From a checkpoint of a small audio embedding model.
Model: 8.3M parameters, log mel input, width 128.
Data: 184686 training examples, 1.0 epochs.
Rows from block 2 of a small audio embedding model, named by matrix and row number. Rows with one number belong to one neuron. Each number is 128 + 24 x the weight over its row's rms, rounded and kept within 0 to 255. All counts start at 0. After the name is the row's rms in percent of the matrix's.
After each neuron's rows are labels from the 100 clips, of 14976, where the neuron reaches its highest value: "responds to" is what is common among them. Only what is clearly more common there than usual is listed. The data: single notes of musical instruments (NSynth).
# fc1: second MLP up (model.blocks.2.mlp.fc1.weight, 768x128), inputs 0-127
# fc2: second MLP down (model.blocks.2.mlp.fc2.weight, 128x768, transposed), outputs 0-127

fc1.382 097 [101 171 148 155 116 144 157 162 121 129 132 140 159 117 114 183 131 134  97 121 127 138 171 109  84 136 163 113 103 108 177 166  98 109 167 112 162 141 151 122 121 125 174 120  86 120 146 135 132 114 121 102 103 123 126 143 181 159 123 112 108 154 143 164 113 136 102 139 150 125 120 129 131 117 130 127 173 155 142 175 142  83 101 162 136 117 104 124 124 146 164 144 143 132 121 119  83 104 117 151 128 130  87 114 123 145 151 138 105 124 133 111  71 108 100 123 168 110 135 127 114 122  87 147  99 144 112 177]
fc2.382 093 [124  85 118 126 135 103 135  92 133 162  99 140 150  99 146  83 141 124 146 139 115 157 110  99 122 117 111 143 151 157 149 115 114 133 154 117  98 139 106 164 130 134 113 144 164 112 113 135 120 149 148 168 128 145 149  94 114  92 139 134 179 132  84 130 129 156 145 120  80 187 148 187 120 155 132 126  82 115 120 101 135 146 132 124 139 173 137 117 166 127 163 136 109 138 108 163 155 158 115 140 136 106 114 114 103 117 100 142 166 133 149 162 170 162 136  93  79 144 116 136 131 169 116  97 130 125 140  88]
responds to: pitch class A#; pitch class C#; note: C#3; note: A#5

fc1.604 095 [139 128  84 116 159 138 144 125 139 137 188 140 120 183 121 127 179 143  91 158 149 130 110 129 119  97 122 112  89 161 101 121 125 132 123  79 119 125 100 100 126 111 113 145 119 127 121 114 144  78 123 153  94 156 153 139 121  97 106 117 119 131 133  97 109 156 128 119 156 141 156  97 122 103 120 149  90 157 151 149  94 111  89 167 142 112  87 112 162 101 136 124 113 174 132 123 131 132  87 135 114 143 126 129  65  76 101 124  92 121 143 145 115 144 114 142 119 154 134 154 160 103 146  87 146 136 155 111]
fc2.604 091 [137 145 136 117  55 125 151 107 132 155 108 149 140  87 105 117  97 124 124 112 155 161 124 108 129 123 154 150 168 148 124  76 124  80  85 171 118 124 125 153  98 155 141 109 112 139 124 135  88 195  79 110 136 165  99 117 119 159 133 134 113 121 134 138  85 130 114 129 113 125 109 128 130 114 110 119 170 102 110 125 164  97 157  77 131 116 168 140  76 139 138 121 142 122 143 114 111 126 140 120  68  97 106 142 144 172 138 135 125 154 125 143 129 117 149 134 103  86 116 122 159 145 121 129 123 118 105 138]
responds to: pitch class E; organ; note: E4

fc1.732 104 [158 120 120  84 112 156 106 129 144 150 132 157 166 130 118 136 136 187 141 143 141 132 164 134 127 103 131  85 126 150  91 116 135 121 116 136 166 158  98 126 118 143 158 134 130 113  80  87 107 169 108 141 144 132 150 130 115 110 124 148 113 137 120 109 131 140 148 111 137 112  95 160 130 144 125 113 155 193 116 115 163 134  64 121 166 170 181 166 125 123  93 126 135 188 115 106 129  72 123 124 147 118 101 104 111 140 107 141  84 126 141 154 134 129 116 129 122 104 166 131 144 157 153 117 116 151  98 142]
fc2.732 099 [ 82 131  99 187 126 149 141 128 156 113 125 125 141 136 106 141 127 130 152 118 132 119 110  78 114 110 168 176 115 123 164 131  98 117 169 145 137 110 154 101 131 116 121 195 123 148 162 172  99 173 148  86 139 157 132 155 164 121 160 132 107 146 134 149 148 122  97 104 137 122 131 112 123 117 134 120 107  94 146 147  94 128 186 132 107  92  98 123 152 152 136 125 137 111 131 144 115 163 130 126  71 149 130 115 100 152 135  77 140 107 128 146 106 110 123 137 130 107  93 123 100 138 119  91 103  91 105 122]
responds to: pitch class A#; octave 5; note: A#5; note: A#4

fc1.613 103 [211 152 157 139 148 127 127 132 101 176 125 174 156  91 135 136 142 148 106 150 117 128 181 113 182 137 131 120 112 131  85 147 165 148 145  94  86  88 136 165 140 155 136 124 132 137 112 133 146 139 137 133 143 156 157 165 111 138 193 145 108 117 144 168 135 138 110 146 122 142 113 134 148 118 114 146  73  87 153 100 152 103 139 135 155 121 136 153  78 116 133 113 176 113 132 108 125 133 138 126 140 120 134 149 118 135 144 134 118 127 167 133 144 128 124 145  83 106 130 136 150 139 118  99 136 166 133 147]
fc2.613 112 [126 127 144 135 115 135 117 143 124  77 104  74 117 128 101 118 153 104 142 131 150 161 131 136  95 163 133 155 115 109 131 148 106 134 131 155 163 143 109 103 149 150  91 111 211 149 148  99 106 149  97 122  80 107 138 115 170 115 126 115 115 117  89  90 125 156  95 133 122  99 153 108 126 132 140 101 109 129 100 142 120 103 172 149 137  95 131 132 114 102 124 128 132 131 131 104 148 124 135 153 146 155  91 163 159 150 105 127 136 120 120  87 177 136 136 162 159 182 102 115 137 131  95  91 110 148  89 125]
responds to: pitch class G#; organ; note: G#3

fc1.408 095 [151 104 142 124 145 135 135  94 149 134 125 122 140 152 109  82 100 129 127 138 175 114 176 106 127 133 167 114 140 135 139 109 104 109 172 120 163 108 159 102 145 156 100 121 153  95  77 150 136 182 150 129 119 175 131  80 154  81 133 118 125 150 110  94 115 106 138  98 121  88 150 166 151 104 129 167 132 120  95 119 110  86 113 104 108  93 156 147 127 174 141 123 165 136 120 165 105 117 147 125 154 116 135 121 117 109 109 129 109 151 114 122 173 105 105 158 102 125 139 149 142  96 132 128 125  91 128 156]
fc2.408 092 [ 96 150 101 158 135 146 155 163  91 120 135 161 138 113 120 179 140 121 128 149  96 149 136 165 120 138  70 129 136  94 149 164 133 122 116 136  91 112 125 130 146 112 188 114 139 143 119 130  94  91 120 108 130 111  98 143 107 159 109 125 122 154 163 151  85 167  92 161 130 130  92  99  82 114 154 108 128 137 136 105 145 150 128 155 159 158  94 136 122 107 131 121  95 114 131 105 138 132 151 116 120 135 121 139 100 166  97 139 157 126 128 154  73 126 113 104 158 119  97 106  86 144 131  84 149 139 111  93]
responds to: pitch class A#; organ; note: A#5

fc1.441 074 [100 109 154 104 116  99 105 103 136 144 152 113 162 118 165 130  91 133 148 163 136  73 156 134 116 122 119 116 145 169 123 148 114 110 140  83 162 172 171 153 101 134 127 174 152 129 133 179 130  91  84 121 131 125 152 154 129 127 109  96 171 133 100 130 122 130 184 137 149 133  99 123 132 125 114 144 140 121 147 118 131 140 117 113 125 161 150 123 100 121 144 120 147 132 157  76 143 124 140  78 139 129 130 103 115 102 160  86  93 122 120 133 109 153 144 108 147 131 125  98 111 107 100 117 172 145 193 115]
fc2.441 080 [173 138 145 146 116 156 181 131 120 116  98 154 108 115  83 134 143 159 155 114 154 144 126 155 142 121 197 141 134  66 147 125 126 151 117 154  70  97  84 147 134 106 137 129 120 140 147  98 146 186 147 131 137 103 113 113 114 124 167 158  79 132 160 127 154 138 161 127  95 166 114 107 119 150 125 116  85 130 109 143 122 124 142 116 155  79  77 133 161 133 118 140 118  95 129 159 118 126 147 144 137  99 118 121 149 149  97 121 137 129 140 143 147 140  87 157 123 138 105 114 150 145 123 115 137  97 110 133]
responds to: pitch class A#; octave 4; note: A#4; pitch class C#

fc1.486 076 [ 92  95  81 137 163 149 123 174 166 152 143 130  92 108 163 154 115 130  82 110 140 107 103 147 181 142 137 134 165 141 136 170 107 121 149 110 142 116 125 145 145 156  96 139 155  83 124 132 127 114 148 136 156 131 127 126 165 183 108 118 101 103 127  99  99 142 110 158 129 134 125 144  83 154 110 110 139 131 138 163 137 127 131 139 128 139 134 108 143 106  85 137 134  93 124 120 108 103 149  89 134 104  78 121 113 127 137 143 126 190 125 134 161 139  87  97 174 144 136  90 153 113  86 131 128 133 135 145]
fc2.486 079 [151 141 157 147 108 101  93  67 115 143 111  89 152 126 103 103 160 156 128 155 153 131 119 112 137 128 114 127 126  98 108  94 152  91 114 104 118 141 139 116 120 122 150 109  98 173 158 155 158  87 116 120 122  97 136 124  98  80 155 130 128 137 150 131 138 128 121 129  71 134 183 113 187  97 144 151 117 166  94  97 150 138 116 112 144 157 103 147 133 134 143  82  99 137 133 131 143 129  99 156  98 147 137 166 162 158 118 112 143  91 153 134 114 110 138 174 118  94 114 162 106 132 136 139 111 108 121 147]
responds to: pitch class E; octave 5; note: E5; organ

fc1.580 092 [196 133 168 116 164 158 145 105 140 148  86 139 157 117 102 126 107 127 145 112 131 165 127 116 133 128 103 117 122  92 120 146 146 121 155 100 128 124 119 136 131 151 189 112 151 118  74 123 143 126 113 145  93 147 121 114 128 125 119 196 103 161 130 145 112 149 150  94 124 175 144 153  94 133 153 155 111 129 112 104 153 146 124 142 114 128 159 135 130 137 144 101 137  78 124 121  93 154 115 148 100 115 110 165  95 106 193 144 131 113 152 146 159 131 104 176 124 121 139 153 135 130  95 112 172 140 144 125]
fc2.580 097 [121  94 122 101 142 123 139 146 118 153 100  83 151 134 158 116 143 123 143 152 113  85 101 125 120 146 144 131 131 115 142 147 140 130 126 145 144 138 134 115 138 124  69 127 165 170 144  87 100 108 137 158 163 119 110 120 108 103 164  76  75 124 147 126 128 147  78 123  92 163 136 142 130 157 116 124 146 155 148 136 159 120 149 105 135 111 117 104  96 126  75 130 102 144 129 159  95 166 124  84  97 131 129 178 157 136  82 167 125 129  95 143  77 109 103 106  98 137 140 128 136 130 142 104 137 148  92 137]
responds to: pitch class G#; octave 3; note: G#3; note: G#7

fc1.648 072 [115  98 194 117 122 142 117 126 170 105 145 119 155 120 129  96 115  99 149 145 119 148 161 152 156 137 126 122 108 143  91 129 154 121 143 108 144 122 130 176 123 127 119  94 149  98 178 133 139 138 128 128 129 137 103 152 129 132 141 196 141  75 161 146 189 142 144  83 108  92 177 115 146 119 151 142  89 124 140 123 119 129 135 118 134 117  99 123 133 103 141 136 158  78 109 102 111 129 128 106 138 102 150 134  85 144 146 143  98  99  94 146 161 101 103 146  82 117 123 138 120  90 132  96 113 151 112 114]
fc2.648 080 [162 153  96 151 124 135 102 131  87 114 103 133 115 129 130 153 139 116 138 133 153  85 140 111  97 110 145 100 179 121 118 104 100 156 148 127 141 175 120 104 120 136 118 175 128 147 105 163  91 126 137 132 142 119 192 110 145 121 130  79  93 195  99 127  68 139 132 111 131 157 101 133  97 132  84 140 120 158  90 112 129 113 139 113 141 125 145 142  93 120 120 135 133 168 139 129 110 122 132 184 141 158 144 139 149  95 135 137 141 151 145 136 125 130 112 107 175 135 128 116  84 155 114 156 162  99 135 150]
responds to: pitch class G#; octave 3; note: G#3

fc1.313 131 [148 114  84 144 112 130 136 120 109  97  81 137 170 133 122 121 137 105 109 120 176 128 130 116 126 118 137 126 105 107 134 118 151  93 133 107 130 130 138 128 114 131  97 143 120 101  98 140 125 145 142 130 114 195 119 108 106 131 156 121 118 138 101 103 141 159 141 155 132 181 185 141  87  97 132 114 143 133 117 106 111 145  72 119  87 136 119 137 146 122 146 154 122 128 124 171 121 189 176 132 111 105 168 115 124 108 139 124  82 138 130 109 130 168  92  97 169 150 118 126 147 131 170 135 183 123 145  86]
fc2.313 141 [125 100  93 164  86 106 117 159 166 149 188 155 121 140  96 123 113 121 133 143 166  82 114  96 130 160  99 156 125 129 141 132 136 105 107 128 135  91 112 128 159  96 124 155 133 178 121 156 162 117 116 152 125 149 115 144 106 131 118 104 142 154 161 114 128 142 122 120 135 133 145 117 164 158 137 160 159 145 146 148 187 127  96 108 153 120 150 124 134 148 109  99 129 142 145  97  87  93 130  87  79 123 120 127 117 165  81 134 155 133 125 146 155 104 150 143  94 163 111 117 136 136 116 133 135 181 158 146]
responds to: pitch class E; octave 4; note: E4

fc1.736 085 [172 118 157 107 142 121 143 127 100 135  77 131 143 180  69 159 140 128 128 124 155 166 133 158  91 122 147 198 121 144 156 135 109 117 113 113 139 134 113 134 127 116 103 136 155 134  77 116 138 176 138 131 129 193 107 143  95 131 104 116  86 134 145 110 119 120  99 138 120 128 102 120 115 126 161 133 127  94 132 145 156 109 149 137 151 157 144 124  82  97 134 119 119 167 195 144 125 159 147 115 137 157  91 112 124 101  77 131 134 126 126 113 136  98  94 157 119 113 120 122 136 114 119 168 129 119 136 145]
fc2.736 099 [ 90 138 130 146 114 152 118 165 122 125 166 150 117 143 151 120 126 141  94 119  77 126 117  73 195 134 115 122 154 129  95 129 164 136 175 154 103 113 111 132 138 116 109  86 144 147 150 131 126 110 121  98 112  94 112 138 138 129 169 113 170 108 107 182 115 143 118 152 119 154 118 108 134 130 119  63 132 131  88 125 142 123 111 122  88 143 126 140 142 184 150 141 138 108 102 103 139 144 131 143 108 121 143 135 113 128 135 209  91 159 128 119 143 127 141 113 165 124 158 122 146 102 159 107 121 114 116 106]
responds to: pitch class E

fc1.403 105 [125 143 124 135 124 110 118 108 141 129 149 116 112 109 138 151 136 198 182 128 143 105 143 127 153 136 135 107 105 113 118 117 146 137  95 169 111 118 113  80 139 166 105 149 112 135 115 114 147 116 122 161 113 155 102 163 109 132 136 114 171 116 125 124 134 167 102 133 134 102 119 199 140  96  96 106 140 140 135 108 124 125 102  91 153 137 140 154 167 130 140 112  92 143 133  87 133 150 105 146 139 104 148 111 141 149  83 167 137 173 119 104 150 102  76 194 138 134 124 116 124 128 136  81 118 114  85 145]
fc2.403 095 [120 132 143 140 115 101 126 163 109 127  81 139 141 129 155  96 137 132  90 124  81 151 189 125 127 143 117 124 126 143 145 160 145 121 156 157 134 137 113 159 117 132 161 128  99 114 122 156 113 144 146 132 176 139 192  70 132  94 124 128 116 115  84 144 163 119 152 123 118 167 155  85 155 134 170 136 133 100 159 114 107 174 131 150 103 108 133 126 110 136 149 163 146 122 145 129 108  87 102 108 108 110 114 147 122 121 152 103 117 113 128 162 108 124 137 119  89  92  82 164 156 122  90 152 131 117 146 156]
responds to: pitch class A#; octave 4; note: A#4; organ