A small audio embedding model, trained from scratch.
Model: 8.3M parameters, log mel input, arch conformer, norm layernorm, activation gelu, layers 16, width 128.
Data: trained on single notes of musical instruments (NSynth), 184686 training examples, 1.0 epochs.
Rows from block 4, named by matrix and row number. Rows with one number belong to one attention dimension. Each number is 200 + 30 x the weight over its row's rms, rounded and kept within 0 to 999. All counts start at 0. After the name is the row's rms in percent of the matrix's.
# q: attention query, key and value (stacked) (model.blocks.4.attn.qkv.weight, 384x128, the q third), inputs 0-127
# k: attention query, key and value (stacked) (model.blocks.4.attn.qkv.weight, 384x128, the k third), inputs 0-127
q.80,095,213,211,207,176,199,217,212,223,183,190,230,199,216,169,190,198,187,170,210,227,163,195,175,175,192,155,210,169,208,177,209,173,193,220,190,168,212,243,190,201,146,182,171,217,212,179,222,185,175,217,208,188,206,171,227,199,222,256,170,203,151,200,213,167,200,163,226,200,126,171,226,151,211,123,217,178,173,254,162,152,172,240,137,169,192,172,157,205,208,230,251,193,180,255,224,158,210,135,247,261,208,139,193,250,199,189,193,214,160,206,146,210,191,194,183,182,161,206,190,186,264,262,187,250,184,204,193,237
k.80,105,244,212,227,190,143,200,176,180,163,181,260,187,183,208,200,226,215,243,229,233,239,228,266,226,167,224,128,173,244,207,243,172,161,193,196,197,183,235,196,195,204,198,207,154,118,211,196,183,195,196,227,260,236,202,213,187,234,255,226,206,131,192,229,258,213,178,194,184,151,227,263,201,209,250,189,203,205,209,232,213,241,188,219,219,199,230,207,154,185,145,225,132,191,226,209,154,216,159,213,178,188,168,225,188,163,236,175,197,153,206,215,204,209,202,215,228,211,161,173,228,237,187,190,194,214,184,210,189
q.81,088,203,177,143,203,167,246,220,198,176,243,251,185,174,239,187,216,202,155,216,159,180,214,184,237,226,220,172,215,203,223,171,232,252,213,185,191,195,150,190,138,167,198,244,178,204,194,219,174,196,176,157,161,239,207,178,178,220,209,238,141,156,199,211,231,196,176,202,166,201,213,169,206,177,219,178,184,182,243,199,233,182,205,166,193,224,154,203,219,174,251,168,206,183,189,186,172,108,242,215,276,198,179,248,195,200,223,144,136,188,153,172,249,240,223,211,200,162,208,187,215,183,207,190,187,162,208,257,200
k.81,094,183,241,198,194,212,211,234,180,218,196,209,219,204,173,177,231,174,187,174,179,158,235,252,194,204,188,208,202,224,222,181,134,212,217,177,250,185,262,218,191,227,216,151,205,151,180,203,199,235,179,249,174,165,219,145,200,242,168,214,185,215,199,178,203,171,214,217,221,158,200,263,191,180,286,209,183,212,153,210,233,224,159,209,220,169,216,207,204,144,215,156,227,201,155,191,250,196,151,238,209,237,140,222,210,222,188,196,207,183,208,152,194,170,183,246,278,175,221,209,228,190,216,252,188,206,257,237,230
q.82,105,249,234,175,245,158,223,192,238,213,186,204,187,210,259,175,187,213,263,243,182,223,189,245,174,215,199,214,166,191,243,219,206,204,170,215,189,212,185,218,202,253,196,175,174,180,165,177,237,205,153,217,279,180,130,221,211,204,196,169,187,196,229,222,179,191,193,152,209,212,195,226,251,187,245,226,189,206,165,203,242,182,181,232,191,221,189,221,283,227,175,171,202,234,245,194,229,172,252,227,202,185,215,269,215,247,172,231,224,165,224,197,253,226,191,159,161,191,201,147,197,162,179,206,141,208,210,200,218
k.82,106,175,199,190,195,268,224,231,230,161,214,206,206,208,173,199,200,187,187,174,233,172,253,199,191,213,181,214,201,190,156,185,232,154,233,139,220,175,227,192,239,155,241,207,215,233,162,256,159,222,199,180,122,222,176,192,168,210,179,242,257,189,220,198,208,134,277,201,186,215,184,141,145,172,157,218,139,139,193,213,208,214,175,138,209,232,228,185,161,202,190,229,233,202,200,226,196,236,158,213,234,216,185,166,181,172,183,237,203,213,180,208,196,174,209,215,156,187,222,217,195,251,210,220,216,192,163,174,216
q.83,083,221,214,216,184,178,190,259,174,220,235,196,192,185,228,205,176,173,211,237,206,205,175,238,237,193,207,223,194,169,241,200,221,207,187,187,205,160,159,206,240,172,226,175,160,226,176,230,207,131,189,193,230,203,202,219,151,207,201,173,238,164,231,259,175,177,218,205,187,149,170,188,216,220,207,244,225,192,184,242,229,228,165,195,178,216,201,195,265,241,150,226,256,174,210,207,215,184,243,214,209,207,211,245,216,176,197,208,132,206,188,194,231,245,179,218,197,210,166,132,176,185,124,213,250,270,177,279,183
k.83,081,190,212,180,172,273,214,184,189,166,205,181,191,222,191,240,175,192,200,126,157,228,250,212,177,202,204,228,176,227,186,236,209,216,186,193,219,176,248,174,215,191,199,243,207,163,230,174,215,207,191,273,182,149,203,181,215,197,196,206,148,180,169,170,149,194,191,192,224,227,164,187,182,175,152,218,168,180,179,209,178,160,170,245,228,221,221,137,208,204,245,155,243,215,105,169,184,239,177,228,203,151,212,189,217,211,183,201,206,202,173,159,145,174,225,161,189,128,203,235,216,228,180,201,220,153,203,204,239
q.84,111,251,215,159,241,165,197,157,213,258,222,165,218,211,177,232,221,220,196,220,213,185,110,173,219,163,224,237,229,152,243,192,228,240,200,165,188,166,170,229,211,136,198,193,157,196,149,182,221,224,230,152,231,226,189,217,177,208,169,142,221,222,188,227,184,190,223,202,149,206,147,202,198,218,163,239,224,179,154,203,183,192,194,189,184,198,212,229,255,215,206,184,164,176,256,194,189,168,214,249,179,245,206,222,185,175,213,188,199,178,165,194,228,220,219,202,222,176,185,154,176,217,184,263,245,251,188,145,184
k.84,120,160,192,203,204,251,181,194,190,152,210,147,196,186,194,205,203,210,246,213,204,192,251,223,128,194,217,197,173,210,175,169,181,176,200,217,186,226,217,179,182,192,229,183,226,189,224,176,169,229,196,211,163,210,189,209,205,262,175,305,204,162,184,173,195,200,255,224,171,194,259,159,210,194,202,170,212,252,179,148,222,204,192,264,256,168,196,155,152,202,154,182,234,196,156,207,215,252,169,160,198,154,202,205,217,209,194,238,194,244,223,232,202,182,168,215,193,160,175,220,196,176,181,187,190,148,161,201,274
q.85,106,252,171,199,169,214,200,154,170,129,217,245,182,239,204,248,236,273,158,194,195,232,204,235,192,182,175,222,214,190,223,201,171,252,137,258,191,208,238,241,217,176,227,217,198,189,194,159,171,221,191,184,182,213,205,162,242,161,157,160,187,231,211,234,229,207,160,206,156,283,253,265,216,221,186,209,182,202,190,176,232,199,174,225,189,201,248,232,194,192,202,242,207,223,192,160,253,250,162,217,178,189,156,184,197,197,184,212,237,195,195,205,213,183,223,189,180,168,208,158,214,175,230,183,187,237,184,153,208
k.85,114,184,195,200,261,211,180,222,169,273,200,160,189,169,210,206,151,161,214,196,167,195,221,187,243,243,216,203,172,213,169,209,187,186,224,227,203,197,104,181,184,209,216,162,219,244,189,212,191,218,151,193,198,240,219,246,168,201,202,254,173,203,216,208,210,185,201,204,214,182,175,224,185,149,234,193,236,210,217,213,227,217,213,211,190,208,204,167,232,217,139,194,209,182,212,257,205,154,208,174,280,228,239,203,218,184,209,184,114,256,176,182,212,233,187,195,202,218,251,228,186,175,148,267,231,143,180,205,192
q.86,084,233,216,175,189,205,188,184,183,196,205,228,170,189,230,222,153,232,232,210,237,203,255,213,196,200,241,176,256,206,187,229,179,146,158,240,129,187,241,207,193,220,183,181,215,216,183,195,190,205,242,231,213,193,217,154,212,237,200,222,211,211,190,182,263,222,200,194,199,191,242,254,265,220,172,235,153,221,208,187,191,144,180,254,200,210,222,205,213,201,245,197,215,210,227,229,204,232,207,179,195,145,196,171,192,174,187,180,184,147,260,228,159,156,221,228,180,221,199,227,198,238,248,167,187,83,178,218,220
k.86,086,192,202,212,202,183,209,209,244,268,237,194,198,175,222,204,225,119,185,143,225,192,162,196,169,183,216,191,194,243,200,159,272,167,204,205,240,198,141,239,212,215,194,199,117,275,212,213,204,178,189,207,182,160,213,255,189,206,214,152,189,203,173,228,158,199,230,183,197,186,204,198,160,184,177,156,230,194,196,227,183,211,150,201,163,181,182,184,201,200,170,174,162,195,198,218,260,191,215,190,196,164,164,179,215,175,141,150,214,198,169,205,197,231,217,192,191,214,270,214,183,172,233,213,180,223,266,139,186
q.87,093,169,190,220,159,248,156,199,241,207,176,230,160,152,197,233,169,184,176,155,205,262,239,197,189,216,209,235,206,206,187,235,189,204,191,150,162,224,238,204,237,210,247,211,199,152,225,205,237,137,182,217,194,192,198,186,189,225,193,200,161,166,221,181,207,224,196,207,208,209,209,205,248,171,219,256,139,188,200,153,161,210,134,256,221,210,237,197,182,174,235,246,264,176,156,222,236,194,168,194,168,183,176,202,226,183,170,233,214,173,232,178,155,131,190,249,219,186,196,163,191,207,229,165,213,150,217,236,191
k.87,103,159,209,206,244,99,164,186,206,223,200,165,212,205,231,215,180,138,214,184,227,188,160,193,260,188,177,161,205,214,232,179,184,188,184,172,205,180,138,212,195,234,154,198,151,189,201,223,219,186,200,185,201,187,189,224,211,139,194,156,160,188,245,173,200,160,232,170,183,236,116,205,205,185,233,213,215,129,212,213,221,197,186,210,175,231,174,236,180,199,186,202,190,260,257,175,212,175,225,260,264,186,196,191,175,224,223,178,178,181,218,221,214,247,207,182,220,218,194,171,215,210,138,187,261,190,212,215,203
q.88,085,197,203,231,209,242,222,241,198,195,157,197,210,175,174,204,222,201,124,203,167,236,188,201,144,208,205,195,179,221,179,196,195,217,208,202,231,176,216,197,224,191,165,174,270,163,223,155,196,188,199,255,230,202,152,200,202,206,192,212,281,236,154,217,157,155,216,194,188,204,223,238,214,178,163,216,214,183,162,235,171,187,231,214,223,199,251,209,272,161,252,245,239,198,200,195,160,217,194,204,206,240,199,189,182,208,159,259,197,152,193,215,227,126,201,225,248,239,196,193,190,139,238,202,193,229,249,164,225
k.88,088,179,184,201,248,194,224,216,205,196,202,225,196,207,241,220,212,241,240,238,211,222,213,211,194,176,191,156,187,232,230,237,253,187,174,246,154,212,183,181,137,186,218,215,175,212,212,184,199,229,221,154,194,244,206,196,198,172,196,217,216,194,205,205,176,217,173,238,180,158,154,176,199,160,231,187,179,206,188,134,252,178,223,134,160,185,214,234,163,170,127,146,181,220,222,202,128,184,223,227,234,156,226,211,167,220,261,165,183,221,221,206,175,161,146,217,161,221,164,194,221,183,197,213,183,156,129,198,236
q.89,095,206,204,186,241,136,140,235,181,236,251,225,228,226,235,219,185,187,232,203,235,192,194,160,256,184,199,205,203,185,238,187,248,232,191,200,243,116,215,168,194,209,223,193,158,195,178,224,189,196,179,187,175,158,253,200,248,214,186,239,251,192,156,158,266,209,205,232,185,226,224,187,218,203,184,241,178,193,158,184,237,261,173,238,186,253,191,204,196,183,221,165,237,188,215,152,207,244,171,223,185,234,214,185,212,155,160,191,187,238,239,170,196,161,186,250,183,182,189,187,178,198,189,150,225,185,175,243,198
k.89,112,178,190,249,186,252,199,200,226,223,154,198,195,168,242,225,210,126,176,202,146,266,198,202,185,214,192,158,151,223,184,217,188,212,208,177,195,226,217,238,245,203,172,164,242,192,211,244,167,207,206,230,198,205,189,211,176,171,190,157,194,162,216,194,190,207,237,214,210,178,212,175,225,223,247,182,218,178,284,264,165,189,172,239,169,180,216,193,168,279,207,227,209,204,207,229,247,210,144,203,200,195,190,210,203,236,242,234,188,193,181,227,213,250,208,99,205,153,204,163,222,227,200,211,223,243,192,196,186
q.90,073,212,213,194,151,218,194,229,258,226,184,175,204,206,257,125,172,193,204,174,212,169,177,229,158,219,227,216,200,213,223,251,204,198,227,151,210,179,205,220,171,259,179,181,184,158,188,192,265,193,212,204,165,166,170,221,183,213,180,228,122,222,259,157,185,228,229,187,217,232,206,165,188,161,225,181,180,170,209,181,197,250,189,247,208,170,239,162,157,218,240,194,239,199,205,177,170,224,187,221,142,198,197,222,172,233,249,213,254,263,196,140,184,184,214,177,221,217,182,210,242,180,220,183,257,213,213,203,227
k.90,078,223,144,216,176,198,150,168,247,240,180,188,193,185,208,223,161,201,186,197,195,187,231,160,256,208,169,239,185,165,184,236,175,273,180,203,193,168,211,206,230,205,132,200,222,176,190,235,246,175,209,203,224,176,188,256,250,187,239,177,147,202,183,230,210,152,218,237,227,203,189,185,275,218,189,269,200,219,179,240,201,230,196,202,193,223,152,214,188,165,239,200,229,197,190,202,234,189,201,250,209,175,174,235,217,213,168,245,160,202,220,201,225,229,194,220,252,205,173,181,169,262,145,176,163,143,220,201,203
q.91,084,168,217,154,164,256,214,205,152,213,204,179,196,202,256,169,210,203,196,179,218,180,206,192,154,187,185,157,252,229,210,183,155,212,170,286,140,176,261,162,211,191,147,203,191,166,203,204,212,195,260,216,218,182,201,220,257,205,216,236,186,149,151,150,229,201,229,158,221,161,225,166,203,200,165,186,184,225,244,164,197,160,166,161,222,175,230,216,196,203,203,197,224,196,170,210,202,190,209,207,207,159,180,188,229,241,173,203,155,219,201,167,187,193,217,177,167,212,248,158,227,241,189,145,184,207,191,241,130
k.91,084,179,260,149,219,212,223,254,244,232,212,172,206,195,197,156,214,175,166,182,195,191,192,251,197,239,249,206,169,234,202,202,217,182,199,208,261,223,187,227,188,186,218,198,169,208,229,228,249,149,195,218,205,185,200,191,204,115,196,142,160,202,164,183,203,196,204,234,222,169,199,244,192,185,168,155,221,227,197,207,147,204,171,179,133,153,213,198,193,195,278,165,185,158,202,226,157,204,211,197,165,189,175,231,186,200,160,227,255,185,204,186,170,240,228,218,241,179,231,238,225,157,180,249,179,218,246,168,181
q.92,095,211,236,203,193,264,236,223,198,159,174,169,209,183,186,202,208,244,185,171,201,264,239,202,159,234,205,242,210,193,186,178,175,201,185,214,156,200,263,157,201,207,196,160,230,204,207,212,224,166,194,219,207,194,232,155,217,224,152,233,196,208,208,140,174,197,187,230,174,199,198,246,211,234,187,241,189,195,125,213,165,164,192,212,254,221,216,227,191,171,223,220,208,164,146,203,201,241,172,210,138,207,157,181,158,178,186,216,246,204,221,198,189,149,278,174,228,189,168,190,260,255,270,175,211,197,213,186,199
k.92,107,164,160,248,181,144,187,224,171,204,189,213,208,205,229,185,181,199,228,249,235,220,158,187,171,160,213,155,180,234,177,181,270,194,198,213,238,224,128,185,199,157,210,228,172,199,186,214,227,190,185,173,196,186,198,246,189,157,257,141,245,198,257,233,209,222,213,196,186,195,184,197,189,207,196,176,223,197,234,207,259,212,158,171,203,178,187,194,170,215,154,191,164,192,218,239,124,146,219,177,215,191,216,191,209,219,229,178,161,198,177,215,236,268,173,256,161,188,206,166,203,124,165,173,212,173,188,207,230